A small contrastive image-text model, trained from scratch.
Training: muon at rate 0.004, batches of 128.
Data: 90422 training examples, 7.5 epochs.
Rows from block 7 of the image encoder, named by matrix and row number. Rows with one number belong to one channel. Each number is 500 + 50 x the weight over its row's rms, rounded and kept within 0 to 999. All counts start at 0. Numbers have three digits each. After the name is the row's rms in percent of the matrix's.
# convs0: first 3x3 conv (encoder.blocks.7.convs.0.weight, 96x96x3x3, standardized in use), inputs 48-63, a 3x3 kernel for each
# convs1: second 3x3 conv (encoder.blocks.7.convs.1.weight, 96x96x3x3, standardized in use, transposed), outputs 48-63, a 3x3 kernel for each
convs0.32 104:469494495499422372389475529520466369480461430448442413476453483492530530572526505459443482460482474522464502507452464488484511476539546551619616616480377385434612470464503493453420477499492551530508583486408437472597535602527546476419449457535572554522523502409434516594501574510510450407388382497586643576652518325375461589452432432503566528533524429462453492499477392464414463505471453484525471482518531477447508486474457447514517
convs1.32 103:431505513508526533470479509491450492400379494467512514530492468466444496476508527456451400510448397443394344548594547551594660602606636416488479487472461394457543484474434484522437453530519507523514499507464485471467557584576459567640581602538500487500515459479491531515611525511535493545549533588526533523446456431512464483452385451410439458450420470463473515574500550490516499532423432550467461444505401563506519516489437549439497
convs0.33 095:520529479540510524427432444468487471547530516430424495467442499528472441530437409479436504460430486525464495458494477501510508509462486572531472512513446472500490503499462503544446479394421582568497532563470466451470503513476618578539469445500552528467523527484344402388486514483469523437414439435670598453635560464362352397548510427554485489595554540469461441554517557478571576523488540438440470533497399476462470462491450454469477
convs1.33 100:515485526530553553559569579503452488498496524514490503535507528511547521572610590444468402528538443451453375497499456464492447552560556501542521428486541462498545445495463484483468419494505526532496501476485519512561493520577445570590528526545493472513487514552511535560501462477549550555507495539461444445433363359436419400510456456502500514495487516539456521525562579469509493490500540601584537501530547532499522450380362545488492
convs0.34 099:499472548516519534540538518478457474493498499549560467481523518511491520500523509559503459593547491494576514564540546510487484507481472542537559524521557529547563479513507533524515503565517488479522550525532515472475462481521443472476451506427491479538521498498487435454477498522567548555517477491486541528522569552435439465413469455418480508454458471537522520537472516516503528462460463479480475554625540488520540528531562527575591
convs1.34 106:470488466444433438485506479531553521511525483523531484478513499501527511519538521499495503508521520483473501504492504504558557499532546495490448523536499505493505609558527606524481495503509480492505511511522479471492456458463474476481511465519490468479443392414458426442497511555518507546563533560499533530542560523516518495550554519559542516540513508462486442423489426436512477583559465553574592487554555517517543545502541494461495
convs0.35 101:505413463546494438511538481462491417463488429488500396462412463498479541515509581456499476530530525489528488519524543562488531509463505455508478424455426489604468536446433483480408419463439524492526448506510535583531473464505507498526476502464403401386399479465319426466485471490502488483583561455537524517533609492506612473573491465539516510522493501594476558569541584574593612447450490470433494488498442476447468580534480616508502
convs1.35 094:557489470560535497533533502441435534465456513563523527499508501436464520422416466470448380442452410416424430565656485578622550558614502462510475416482416400428421595493482543432419531423529510517461500524476499514504477521500460543610452509546479497563451492564443518608478497574416437521432426469479482546459450453488491470481519534448477507544487527501570494494529482465554504442443553551490507563513513498538533476571543459508518
convs0.36 099:453498467461513508436539497545476453560511454509551455507520489520499470454439410395372408409350378450420455567567527532531534537518538429395449398366436439393469465545537464512532528539512533506477484499471490479487505466474480445449427426452506565546492483491454459517480493488427474475475453500523531511565616519511566529473472502560558545540591513476482495519486470524463448456455461520538526495531511507512500462447406494499477
convs1.36 109:469490500482527529515549552472476460470443444499455408511455455470382413453419426494498521498478514451481496496489503468474460402415409453462459490491502458477446494508466460475486470506535508475493523484504485471455536510494517499526433418426545527516552562561518530515538526546512522554534545587549558563522504525535533528569600586547545569487503561527546540545515506489464446524592497575634537542603544462471458474496478523499495
convs0.37 103:504513485458582601408481570523507534500489482545477453514533574496508515438450455391407473414427513547525485468549487469529554515501525534464394373526524455392571513502441503563520470421550571538421409542518505398569441487499424502549510434515472556436461494553468439527542442441418528544474423626616572501435602505588466568483473541546436458532503404461617538489502504517429460554514461460465482569524587521495526500469467519562508
convs1.37 090:484542557497506529502576562443485501537558532501583550520462437531515442470464458405499456451494521412422453474470484509515508444433562483541454515514547521572581542476487583532508555510502495460460465452453476457491516453407510608505485515514513520532482523510496511480642583613571577528493512563527518518529515518556545567484409459504450460469513515527530624554524643572611567463489551507509434506511378545583554567588556540563537
convs0.38 099:506533580506461530545446480486445450497500531551551569527583488562600517409453458464459427471435478536515493482491547452467482441416453457444483460458467435427479490475484462457464505481460501486504466440488458488521507537558458439495427420448495469547515504511561521523526492498477436497492430541567574602525483541510461490518467423544566494561600539531565573491565523431525513517504489497484489556550497503502454535530465491502472
convs1.38 104:566582559592602612589610588452421434418357400487447436468456475444432432415423397466545518495561556467522531419447529480509561480514577497562500536663625499553526550548528484475449529511525561546554546572569514556560489438463469438425525478441500503453508484450513507421482466463495454497509482498489458515480423471489464489510487518510489467530514479493576494494560462434515475388458456435444481383413478485442434481440430450436446
convs0.39 100:536492493513474469476466533459498442476452433507538462529520485530507479488538533532524471515487481479447486494530531521496535508523502475490456511499456485450480527500462471481555440452564503515488448464486444478508464450461498514500505537598406428452415485489456588634526590545511462482498475477404442526425491539474621641469499545458535539516536504517512547522591532508529531483494469491468465481422413519559602507556464569506465
convs1.39 102:467467504504500555460472489499509514516472494483477494464441450437436463487462489462464481408449495427422432492468494509488553460453493452461483521549510542552532428549502489619518535615454520493491484484502481506517538474453582527520602547519487515509511538509488500477582555560510497493529484510525460476521495556547562601466458461437457447452445449489565511573614543487538463522537608496513508532575506555566543566554487558493464
convs0.40 098:433521506482510558492507536496590510446588536446508550498489554463467549473454465492460405507437417475473465498508460509472474484462482483578547496486627487478550517543502487515525509561480518597568553513610518496568467474449515499462525528460447492505534460474556491549496439451505441420489415398470572584492585624474542619548558507496592493519507495470489551462514566451526572484499482491496468433482480504516504463477442462490431
convs1.40 099:537575501563594528573550475491460521485458503495479494484504555511521552542542560446428416462455420481479424528449473533479510490510531582609492616609478551527476476536582519574520487547528512555560531553573524536528417446444475435433542484440470441452497438426495462430551477482509475443523481443447479445465492448478461428472385456510408413537441428503555520532561573488500546407532523425535540472552543495576490473556503542583536
convs0.41 102:594545583582523599499483592560535509578541504518534443512525517510526514500485527462459417523521444490503399475416458468453448471496453499484546544525448459528445511547486562561441505584461554477580559521517535506508520512450528502421465538438516413522533438435515430364544516583540514561473497583571518640529426535479522549480498431516550478487533490520481470484567444534578482486514471550547520542462469446541506424500512424534507
convs1.41 092:507533502502553517484518484460452494496503494588548553528553511489498443506439373396435553411438540423416527418509537428540561453502486491498500505528510527528564525425420525423431546490431508527496507508499469461449488476579412505509413405497475456468453492449501484488509488554519473537532446547501466515489455565486452494454499505438458501456457476539553484587543505576594541555547471527607483470575479502532403481538420543618470
convs0.42 094:507454495521469522519558550527519435510499567502556637537478496496529560499519579542559508565503483468461456543544493498530495504524478532493496539520508487583475464480503499521443528580541559485563517595571519586540437382420476480440542538485454490487444459437415502494554493517511561536439463472531522524452566547390551615504438420535475386532420433543532472465462396471485460482487512517506539492562606523482464579475413550432406
convs1.42 096:445453396514501415525525397521499542492475537492516538398418524412443541507500536523559545529560515536515512588517581549535598494470538534540438556492437479470475540534429458505409474529515577524457583550471568561502425448473436393409489416422531526531537510547485470509514518546457521517522490504412490495373427459427439479550486515490427457524477467489451399491454407520511455480566485442536507536619605446492526502521495444453461
convs0.43 100:480425367496527426559575522498518500525545507596585553497482440573543487602643598566536466490502474497502440458430470447417472464450472455540566494455412477508410535529484516575531543585571490520438479521456484581531516519482579566501564558546529505414501613476379551503529467364523532412429532495486537465512470493511557570464538622508488531538478510530532521488525508462509512435401413408529553502510484534621585512552498443429408
convs1.43 092:511483479557579542533515523496476462484483474509494490487467441479437425467455437517451447482451447481479461566583581487438495526502476536570584502507492474467466519583525509525503581599536525535515525526517490487516570589487499499474491501509521496515496515516443463494519540481481531490514512458483475508433434472499484477510522496483509466508521503418398476498465498491492497522570475533635468539548481544524609498492523462420449
convs0.44 100:476484516506506451472489419647506423633535390591475471548479448617474470555500475544483490507443489461444457456506462460526511443522520489555527492572545495536536557549485601501491520449521491592574494598573515559556416485453440539486474509451475606551447572495458607485435506603419567633383561602438453447483532422449504439622598470619567436559494452537438451567440481606449494458533477446444493483465494519548494437527508398478522
convs1.44 105:504469486500482491460473492539458406512467390541490434542590497565589518535568501495524560521598544541589534445468488463519526474537521520498545546528589505524549567603593530582581514574590484448485552504503546508521580590621482520489448472461582593583584612572496551555519516485497525479512528491474513475436452403462453445577570514534575504514541489531542514625586598612631543430507502482511461549493477479451443509434413492461452
convs0.45 099:419457539476483510488516554554526477597613468666630531524512504538576559647613587647544544569520511567512529408405433460437493442427448522515582512503513472470474446502500435537492495524539415397543470408514492482498541559587544537524506527501481470565393378514465522573415398491461416546475477537529483612499477478530577545464500460508592541536570615527521560551501530473428419440444452535473444519470509546427469492459499528472510
convs1.45 097:392426415445466479375425473420388418434434380543531505489465480463477471506521516558582582535617574520548548497526487503513512491534558469516497390468386359459442513597605448475543553466525507512519481495508459513504583583542651602524651613588478483502516502516538542515491500499525526509547473469562533542547518536639607602506520505553561514550550534507473515531516522505490527507456541478485519443448531505507534538532551556535594
convs0.46 101:502512520468470474458467450493516548539522485486458399476486489459486478531532496524486501522457446507476435544561556558538500537518480461462489505530494510493518514576548499476496501478466461447479535568497546580575560521533550525469521452449496555627469532557439425455498417412505481451517563592466503520541584565517530539510568539487492503416430377479507452547525462537501441505485530547517490483606571445411375464472478442448443
convs1.46 105:509505473555572506542519525465444453513489498561513496465493445516537534552613564508555564528557541465491489410439492485541553513557590521524513605593557481486475416414462524495451519543522569589558537564529440449448533496514548522508493451469454452460451419402454420396493493492529536515568565525456425506418410424498439472513484462540520507529514515516516453599541486454462470517533433502556566445507441521506526526513531532480557
convs0.47 106:471478499476496525479484518456523589463449490498441515422450491448493535438544540430489444511503472430485492520525469518494475561526484611525453599531481597504453490505533493531568455569564551511489552549514611521498476495516511525496531507504477446483505454465501407424549434467557545514599538550471450487473466527533474497378544583478521565368455569551652522546612585563538547488486486438489504501414514533472442549472423479432380
convs1.47 110:465473468473490477431460437461458514459440517481515582511542557510544536526578538511483440513499465531532490442508495512583506477581498487425470460448505427375461549587507583530459623577499441473437442490464426440470439478560430439509435404465509510514490516526463496530549498545573512535610538557481503550474458518491498578463478511463449464448472463478556584544613599556600580536536549529515524460561541516473476528509513489509507
convs0.48 098:509543489529504464472504464554584541514616546461564600517531521478515535476492508493428408511474429487468512506436482514374466508419435510484533498488568576438451478437508482491504439513470527494552473463487520481464432542488444496515407459545461467508468465471534460495513474568519460530527489506516427452520511457518539456499485501539476483479456506477518463496632466530594524568470544623540521554531508534499546537488472512466474
convs1.48 093:522565594530513634499521575395486452427516445449469438503502470511524416500489405449551514513574521551674574548555530580544577531576611444503417438562497456564531480531523492512533525490479495509555572504548540527536502515554528536503581490530487521496505574491534573538560475504525487458537502498532495548536444512509474474531488462514499494498471506507561478517577515468475496455504562506480534427524482492509516485502539612589605
convs0.49 103:470455451534571501629599626491468451501547507510524544564546507527523527514532524497449453492518492452499545463477517512461447522488460507550587525488495456413409547540577545485432510475441444446548554461492517523502466513501476526546557500504396460593433410453511450416518482535573548530499476516502436452532493450505566537561503529420515532486427542540494510473466463485512473570503567523488503509540573504523557505461535474468477
convs1.49 103:475556507506556584454486475459477497476457478450471454464484487457480451511461445470470503509502491532539525574531568556517532579610606472492494511515435469476462435493482510516423339395422476516520466449461487456426451520490506492514457471450494504513543507485561539479533539584606559565537540498501521551527519551487497512517537504496543543517508538476505473439498449546533538461490434482494502458548507490503489522462460491466479
convs0.50 101:477412493549507483541522549507461476517493491547511485526539462549462464508434455490449464519479431453458445415394424418425442455493520523449526391322505396396410509460479492481494550558532543449551408412473489469444494439464539545487532480510528468527483464532498470488581549523535524503534509446570548589466514577553468524443461449462458457482487493492475475502544560465498553465490559561545448569601599487463452464521507473520456
convs1.50 096:416479462470499519469448412418482471435440466475485509497545474428464431480432411495512467527496486444469502533529516486442422498489527516497485533537454497496427515486464497457474549582621472445454497476475575564551374481493440480550339385462471490482535520497543522481501487541491476562495488565503559591424432481429412462497532552436458521506478528505481493484470435524516443443555423404573521344420465516562532456483474504483470
convs0.51 093:482538563569536523498558514533546599571606521505489573500526480499527477426483555566465458522481548501512549481440526541461522496502461590522540486447505496433447531512487511476575423416534567565593554490588532498511494479497473531507414425520502477449531510447406439487475506520446480531548491492513569525545495563524509477502413397523430432448437444559574531490562497446551519481462539506421490574534530489412425478415417456442466
convs1.51 085:475517561478521603451476551495538503509545492493545571473496472477524488427481409540571541460540482513513437524553512599528521565602576477527501450541485470483482428453490492459502451402351478534567531484497532523508458547442495568553380457459431485444456517497467547518466426479492461498552517453500435449483392464430420471539479493507513580525532586461506545523498518576565567409474525491531510454587404502507453505499474532450419
convs0.52 094:476508514503561504550534472516419468524451456565396372468496505496458462498515531517479514484420492474435477487476510489468538507500486457395469521413475548431513574515519542478497444438541488466462532454487527455494492571559470493495450463546551609538519552596522528506511531531544526592585597668476490462488505446508508468507491580523530502574527500492502477469454409453484451552533524545587536503610519387473505447498504500594608
convs1.52 096:431483478415501459397429448587477477587531563553527583514471458489479460448451475558567587482517507474495481483481497477469445491436451499494544551563563515439482412506550484479461447425451462507519495501507505456461526502532559483497467385449527543529510528515491513501462447439471416475477519482541510532526539560505536568512482504560590575588644670496445517510549601453518557555515469513478529510509566446508425468473450514491463
convs0.53 096:431452490445479474486512548541542560536557514551549555411460474426482484441443427518474469506447453570479478482491495538511468465450416486442463498402457520482518446391449460408415473358379485486520553525490553558553474496508472484431515548430547500553534554517544549515484491498497486514486529504520505570475514552495557630480465390437483440434426468539514431482482404483452437538542482533527571526507571455422415439488459487435496
convs1.53 107:460499487524557579486526575489501522468513531515514567431454518469484530504496480574659597595654599537569501462488514471488532452458507511525503504518501493492499456499501480526546539574551530530490522563519508512502504474486494466412517486457501495485487458444483461417539528579504506535564515490482458480446454480502480520567550564556552555559557519514494430516507488459461454552535437572561449568596463497492554467492501493455473
convs0.54 100:550548524498463510451496502511479579557533553578545527559552528556484500497506529474454497560513499506505489502498473454398439490431438463503597495534531544536486475434460402476512389456524533521560531519475531536478422400417442406463382378436452464435505492469461510484534548569470547443507481440531476511524457472571575528555537492582606578538568541475503455449470450454467488476540522463706530557694522500534532479506514497477541
convs1.54 101:530531487504519522439483453542504497519475460506482448558555510565581572570563578553563531551515552505528504546552560567525528514531574476439439495472460479516443435368423505433437436353411491471497488480505425460469425507406440509426392493481486430440481439413490454454502534515470553517553587587469465478544548546582581513514496507519529517561537551572568566560514518509441423482473464506536484459464485502476476528531508587561573
convs0.55 097:541537539533562554574596502540457469548454484539535494566573526566562516593532505539489500571470463470443477454455500475459448527475483486496562495513500541491475491476475520510486494508459496486547525525518585543490441382491485481496461489441518531519541509465530503433508508489486457453443437443489470562536498479563548464529477428521432426517477472371422501462500575520561562573593438493480414472443481451462463401409448443461455
convs1.55 101:430573550464529546388479480522549495528552542501518478492447438480456439502445438487557488538596512542589507504468466563564549607625566495544500520513455454463417521451471520414507502433482530502498499476510477481493516439520494487433497442460480499490557520529558486494505444507527475484514415422468447471507503542499484515502525485572557522533531455582535543635546549531539494502501435479523494390474442540509505556504529547480539
convs0.56 094:513537487528552515485489509500465484525432455484436485556518549551551609581587583525490499483503442480444427493489455460529470435439456437481453535600474482545538490506532489540497455485479481479458571637546562561583410416386403356391407355363447558523533581605487440477502465488556534520495486505430470433566584563558526523530518601452458460502484497554628502512589499503560467552572531523555485463517527481459458513497445524459419
convs1.56 094:465512500505555515509528509515498507526541527534513514430407409468494509495505540492549509474490478459477479460521471467475472430480493553577547524568531552602550474530609503507535501484496550544523512507479483456465517522475614567560552589499487509508467469485478491459435439410501507475501502468415435420491499479449505493475427419469503457536532496635555520571504472579496505456481505483500539435460462435478482460473480497539540
convs0.57 104:469485481515513483507513473447446465496518535523534512636651561579598557568580587551537494528466469500494454476563509511535580525554594483499506518459455408462434480507421505540477517560568551575591513489490538556529433445477454436451422426435475501544476518498419475515509523558448476470489499509536550564519475473586582568497509440499577542579632547472478507446428431438452439444528456418465476479500491508573565590559589493517473
convs1.57 103:510547504509555542493501473543531538509488511534509512564532545553528547575565574516524521560534525487483467581492522527408474478419426412433421486530465522568542533515493535526499544519489438452444504499484512521502434476473465533500448573532418479482462490484433439434583564562495454448476425395497491485487493515552563593486485505479507513470482504432423426444442439372378371395429432379451476500553530511477461501456408467368368
convs0.58 102:451495576468495587610554559483482485553569507593533454485474489492493490544518515550497468558578529551564529476493525490508542536572587498543603508522571557531521484499514466492507479535475481508564533540552642601570471511507465539539490533470505590520453504453519485405428436517404426509553530595411479599434441509622604568460439429496460394491558406574537381636635476551608450496496531465425450472497497469424402420449482406427476
convs1.58 104:495531527503558580460517501489468426459443417527516512469468478444422421446443425551597553534602632563612591425442491449444532432487590417518429457525489440481473505547569485489475458438463517507474565511531512491483568596480636581497614547454445537489467519498443498468567515520520528488608522508507458508438445466508529547488467466560523438556532446485515514544548553540485509515538498535615589518524501474447436481482421448460480
convs0.59 098:599552449632537424517474417482470437412403400436423414526491489474527493475507469457435438506486455476436453489502511431478506490501496446438495455496561543599530479476499467465549454518555572538554493498561529537516557512487572480476514473458464441461426476563444503601470565534492511477480466472688635546559527500534507503542536483546482492499491425488422447517457481464486519480489525488561556536583501516534432567537461526525507
convs1.59 111:452429483438429481433427421506516484472471474467469470508478476509516510545541530548563514556589537592622538425422463425408476437423478485545524575617530545544491488542481526509528560563552501484479466493471485475452498430456550540580470497491520479415523493412519508457517528532514509582496527549529504513544517533503501548473470504511539546535567564559542521455475501432492515488535483523457464441409424472468414458393402465439406
convs0.60 101:471505565489486545506496487479481496449416447449380420494499500501516528458439469533551499492451452483507534480500469466479474479527498531552588538540574532456476477447506465455482498468535536577578509515578506440477494555564447424455553561473527497454417374388475437448497524588541576554510513469609573520567555518458454469488492523518550518589620533604579562501482473447482495554531462445382486499473501514499508575531485470454464
convs1.60 102:496506545494503482545555505544536553519497513509507492488486474495472464448463457448460419352355342373362375522531569531585561515536548427476426498580503440425440525534567540518529455505549475471460441408406423424419446420423511485502462539557441476466469446401453440425526508474482440417488476453542517509589536508542499526469431435446435406488483473377407419498575565466583612515548436449475479425472438459522509541552513508525508
convs0.61 100:518515532467486520462512506604618631515517607396450447465529490417509524425470439580590528621562532584540577498505604434421460449459449513421450487415526522576481545518453502412449449496508529446474533433497480536539588522600541520539542506480469445478488479448499469489480489455528464485466541471557500470569542561459589459584562570558538523451522447521531552509506539452510490464573535505458504457503481493542586469516447501571548
convs1.61 092:454449461519492544506537504549557496527457405550463403523490460567477493507504498466426469446451486502467463447443453515447462510474490354440402479501491351424440547433497488488539447429451493493553487488569441460471546549513516517450499589589483514497484464475499509453509521499465491468514511459571553524592563538569506527509492425479416417493477456437448414404429470349489488476544549520542577498487465536491451574512474584456455
convs0.62 099:500512482541584554520561573535544514515521461472509466525473463559560553557575547493492464474537496464461495488467462469445467478496488514514466426455450411396416558572600537583530521557491526490482527515506518489448465519538496508552528572542501524513514528535428454521529482494537511523609589548480458474590575515535525454517535584484415430474450432543559571519517507534528452444370364467431432451390429394406515397401470420409408
convs1.62 107:452466487463502496461477465463484452481475446488504485435391419482463438495487506490543494424462445408430435531550581503529524554568560525516482462480453480447462456448478466433521467452512519531545509534537521505514589552473522499432388433370520509482463455463463468458388436448429423470502526504465483486519490495514479472561557534543532493521571526463496581439508519475469477522485424489536514506549509454494483443453457464453455
convs0.63 103:459477516546611560542574583516468480570538546521486519502436456439451468469487500531547577598540563535475478462516472492508513487459477485531496543563543501450518497524459567587467508437418490455466527564529561494560540444488506493531503522515502548418495477435469407411464460436509567521629595577481464534557581487489503467502507470624579573578609531530508509486450465416453494474498529497452527475467501485497546509490479521520529
convs1.63 104:521570543589557569539582573525458511581569589599571621486450509553540556548548536425430402458473396509507489490436380432349335478423431440485436481464469516480438496541548505550596368452508538566536518500522476482455398427458457500510489491486536483481483431435471444481475429426506527511505503518485472439508487453518519521441404392503444423476473462513518591370423466382391431428513537472536558467557491496489471483446486500498546
convs0.64 101:520452503522475443519487493468533483529513616451517578577576560624588544578521467466444496472500517491524529514523458491541522428480463558481504513495469478513561512443501471531617485564586556469473481428384481487500564560601540533502599572556439513488508559464528519513540486435479461412492482455507501468492486443468469495493546526494551554421476496521587576507509497494521491530517465485548477448494448479456499435409486487466465
convs1.64 087:408432453427427488391385403542563552465451494487473478578580538582523560487489486543515475542576507532593542446455480523499519431425421435423405448376375403390388526494494419443509538479465484479490485493542541489485520601573450532557483492495528517531496498552525517554540500483447477499441435494500529508493513501508523504530507497491464485468489544392461556445535617448513553464561538508553525452552540510495479467462412499450434
convs0.65 100:392427466456519532444407425509494543508574564486491528451449450494492469473450433484459434433457431460526514521523522550552560516550491512406449412460454510487456465495520438473506479500503529502521473501529484483479608530543557604557540525525584527523542554537521503495494497519446515528520514511536511536541580563533455453496478392493449422435463366499541527525628551569568539548546500588582576549511479526500502535516545549524496
convs1.65 095:512541516467459510479485483546567550528536489525518534525558537511517484491504421468467429563541517470460432463495504479529625417447479519513447480508448565532509520472445511457478486484535475476476536516500523510485470565497474567480530574527506471511473446429514463437570548583508486480537503518557550547542544554532525546475485505446416452503471490436451412461423410467546488497495419495563428552552514581550538471506475479513537
convs0.66 097:522527506480525493473501491400366398497428399494490411485469367488526415487542437517501516536459457501493484561554524521554543534530539418442476410429497462462491431509539458455462484470437442485472459481491488486497462494441478566466535563497460462486490524502483524542552615593646631575628640620492464412483505488457424451493557550589662517540595525427481416491522462510536450456401436483399418508469520407413494410437449464503470
convs1.66 103:525526502534543530513531547500490507508456486591535515546597605516568591482497490456496480520532503478454445435496588448494605397422480513552552551583598532512508541577452484512497537597588483487479501518539490516523515519513507529547473467516508507476465477447490487449503440486496442430475432432488476522439426443430423445507525547429450463495476437542514455557571535535531521470416386484450481529526526489552502417465440384429443
convs0.67 106:477529498520585538471478532547556639596525583585533543508544536529576572572540564436365476455347416480470450542550453445486459530463516505509380545529473450541472557517504549602569579488599520525412517590456527532438549466498545546498534561556543575452491496525413517440507490400451582441444517430483554432535688509454490536418398492433418513494388464455462554467357524505459496518472463471507482505501542514466486552517494522551484
convs1.67 097:542527542576575567590563561490453525431430529434415575363327370418384348452378452494479440533506462537527499552474554477501490552510565471506552541581575574509500477457562431440540419481533521524505545551523553541531540603482570558497437462317531486483572493487538464487493522474466506504463491488544510530474453502474517548442468489485509513471488489561495510533546480476453440535478458562542521549564494555514545542476534515505486
convs0.68 101:513462518489558534458503500498484517491500508523499518517519539547523496518583535457518461477506474531512477524487483550568586529551543499509483564581524463526554510562559550566580516570529440523579495522557518550594531571486436479488472462511512519493590511479552425453444500568452493546393499534439454600533441593567516565428525460419469489454500465565540477537504465549496462463549510501531550529471553587551544573556528549556465
convs1.68 095:511548533499556568501514533493523526554512540522528544464453480447445468464455489453501463491508511494501523474389413417354400426368435561575524535563479484544437417446492407500507433534479508491493562519501542512481543536472633634489540614429496544485493539464536541483526586535512517504508514467509532496492501507454553498422426440428437504440492520462498484468528457475455432420494451527476481580517498548608531552663551522574537
convs0.69 101:467525545542609518546487448460508547486574563555554487455528542489514465520466423488486482490468427467451462468548584530540506541493499394438502527535505589562477492549574584561545509498507394444539508520511600542402448464547449492531424512538540570516450593676431515494458386513496492486516516427494530561532466515533458433523504522493470555593582566552490490510471443490480462484462566473541509519521519524466405513455439511521476
convs1.69 095:481462453443452470412464531509474404528554483532550547513528493510536545518529482494487454527559514473500474477396438429396370448393462534580558518529533532551501526579550549546539487477585549502488510457470465457457518602497577543552455484450543569486532569520511515614466577523524568599540543475476487498488546559495559526495494501547548522536571544519490522507539490494535534400493430396445446341407353505431412547461430484492483
convs0.70 099:452432489451446524505484511517536469509530509401434469627563531614529547598583579525478488537456457489473488538520571529501580559522562563564576601561558626543513482480484468453523470478531526534575547513575574498545480429416502497464474441450476504485497493445522465481539484499567520547639546548460461481455378419466387442473426409420407425467470471513533519496494491531535554519528527471501516494534537546500516459476491474507517
convs1.70 101:396478445447493505415464467521520488486530480527566493505488521460475512488524519490519551477534547496507505525519535477486508493511515492503442491514435436485410551503503542487484566528530478456424452456445446470442535531490543510496495519504492522550489495513509526539535489481530487474512446458514533502562598566555601573608621616637586559580583580478494503490476475520508475542550489512502498485527466580565509542537513524532531
convs0.71 103:519510432490475507448509508594461565542522626491556560505499496478524497503537500573540548518525602491556581526552508569498466492477459494578475624545518576495495515516487497548509498585574420505394537519496546511499524498419540525540519489503528702498641546466552465554461511453486523477518480494533515469541527606444526549554487517498495540448571494395457526441562463474443455471488515550471440490494477418488522458470442492454469
convs1.71 108:372387444378383413368376443444382524439472548478503526489424437437455449460496530483476522491547510459478483563510530517532550518597520539504519525506541507496575596514513632516463569499491502541524528516522484460471577587528648586565522539488561526586583605634620650631560526557570575601492551594498508535524494536498487478537530452507469490437446513490499584518515608489492513557492532528536457469522473493451520485502530536513487
convs0.72 099:466510519487506564549557496500438445538477435490390411539511541492498585536524558511517438542525467545477497545520446551511444530474453467465518477472584573533534528520481558496480523454434488548519437533600533495504480434478494495571482452539508523490505514516478469486507428406483435519571465430378496547391527646534508576546488495545469478513445443521582452555587471586567512578505443610495360587498422483476458488469406526529453
convs1.72 097:515505540497540538478506491438494556449535580476526592469533535472545562469538534500523549499530553497467517447467460522485505498464521468463461480498511458469481471463489535516468524510457569521505514517508469474527491490486473466489467466432489485474444462474453494508508447474514456488489502508435429457449464477462459503507484489510513557504536575510551582581582592618625628442467505430544547415493508484523468522530543542603551
convs0.73 096:484424468463440448561502483567535582453446505480473461471469433501444470485422399393500493478510457462488484386437484469475487429514506536484494518503543495460447551493479553486525523501428520506536491522534500515466506493521444448479488482450499478512494491572440500519480558573516573520495470449533500498573500471516470427574603548577486441542476496480514502525473544476422422518490508470554556530536496436571572451546551500560623
convs1.73 085:538549509516569582491570593607570537632564470636582483490488496512487491471434441510544526477524523467532586474521480436488461490548479469439426470496536513522580479462495520454475421409490528498474478523543452502568456410508547464556536492568493503551438526530485532555463398442472398421463380391524529504597548525549544486494488491518486430524505433570548450491487458469511512368445423516552545502497544490458501489429452527435485
convs0.74 097:419455392485468440386449397479531429484540431497573459459493429482581564510599537403460440423517451486477541507516427523491416506520455441427503455486452496532514506557528515621574443541499438435456530502491516573494500466496517446542498477547499477430495474493443484514445433413446444429455510493406463400509550452421558422427496557471610609493549536413489449446588523510587575424511468453511444462489452432408475443384456415454546
convs1.74 085:586504535527551489527512523491545493501565508547603544553541480549550441543519451536544538647631579581606573439443387450406422439467389518544558460467505452458497596590609572473607540465586538547550473492512463511545494476535504569501484518496504444498559520529558544518526551558550602594547547559486555506459492463477507466507482477483460505483437498494522551500528618474508554438487575496541542485506491657537536608537547589483528
convs0.75 101:505570535524498497390323427485470542516493600487537557529504466528479486506509473545503532558515479568555505472512507480499504531503540441421454416440398434448441514596596525545502441469427479486554462439468477482517511585596514513552460469539494481491455521435470481445464481466499440385525482502470464541530479521453436477498454404569504523534499541463495489463499488484501491475621631549579646492457436548505471509554475469539510
convs1.75 096:484489485492491458498529498477462460525490496573565557468420378517527480453446393486490516482477516464471465610575603549599595515443522476516500506573507555618506461502508472504613469457523498499453494483472507440384454432424545551446518559514557539480522517482485496472566573539551475544620579575514518520517535529590604600469448460483453447523480421512580527557565587513464480332473493476407428565530424465463457502522510491525575
convs0.76 098:499510527461462546538459550512543422467593461388541539465480495502492509532497487487506458469532536426484439478484449512499513504454452528576451523616527461447530429498538442495572470444545479591487469628598403436564529560555544556457522458500532474457650606517604559476488492534537585517445455493520455415537508419512473502472485456462523491466494519503513534482449541468496548319567557357590665428556670423445489493488453476477473
convs1.76 105:429433445457438475430404435458446462458444430450454465527503504531533486492503453550544549539521498554513503433440476453438496400429493512572538554588522562525502468482563438480581519450470495513487531527520537503491393522493444509438416511457494519538482499518522530508495485474488519486491520481496462442532520456511479480523462483482457495466466470554528583530489511515518532422507504583580532507519448503493512488516513551508523
convs0.77 095:534512522474510550449474523418544572451464557443402506509471481503498492469478522461445470452450447502490487514517454433503477500522484529456499559502452542512470529490473519468473467466481514534514542598585523529534497551475525578555550628633573588519527579497560544527539509401516563429448493513395479485392463545445469528474475525496455553513452504451442470446453452455409395540431484460389436418439433456462543485492544561550563
convs1.77 107:440468524481456516473450504490509470421475488347461500462487558479515537447452477544562554562561549513486461484487523475432471472418446446404448525505508518480484496461470451414371493431385489503497543549565562519546562563631517568607506504539561578579509545567501502542526482447494469447526453440522499503504482509492514541570508504535529523551563563367388364415453494387505520519412407523476495509480519426453399427449431442457411
convs0.78 102:489503449521545477449531459551497507493542473402477502490516457500544473539584494546439468515488562503404509552454431566539479447441434534545540485498601502542580537509511497550479561499481550507506565554541499523535506446506476446436481416437508456537567494512443458458435450387473528508494488480507547502520605470420531477518381455498496454448327416543484502450461498499451503487460529599584543487565591522525476435456501460448473
convs1.78 084:532494573553536548530501584487497518472436521515506461533539484526499482492485464540577541576626560581620602444399447463414378459417405529492512514488477493511539475454553537470610521460637465480497505503502489523509423440456460424398464447425466461486437443506474535547476498518577512535556554535463450502451444492493455449519481523513453457534486487542554565521540501485610524477432586594481644603596502551518502554431542572528549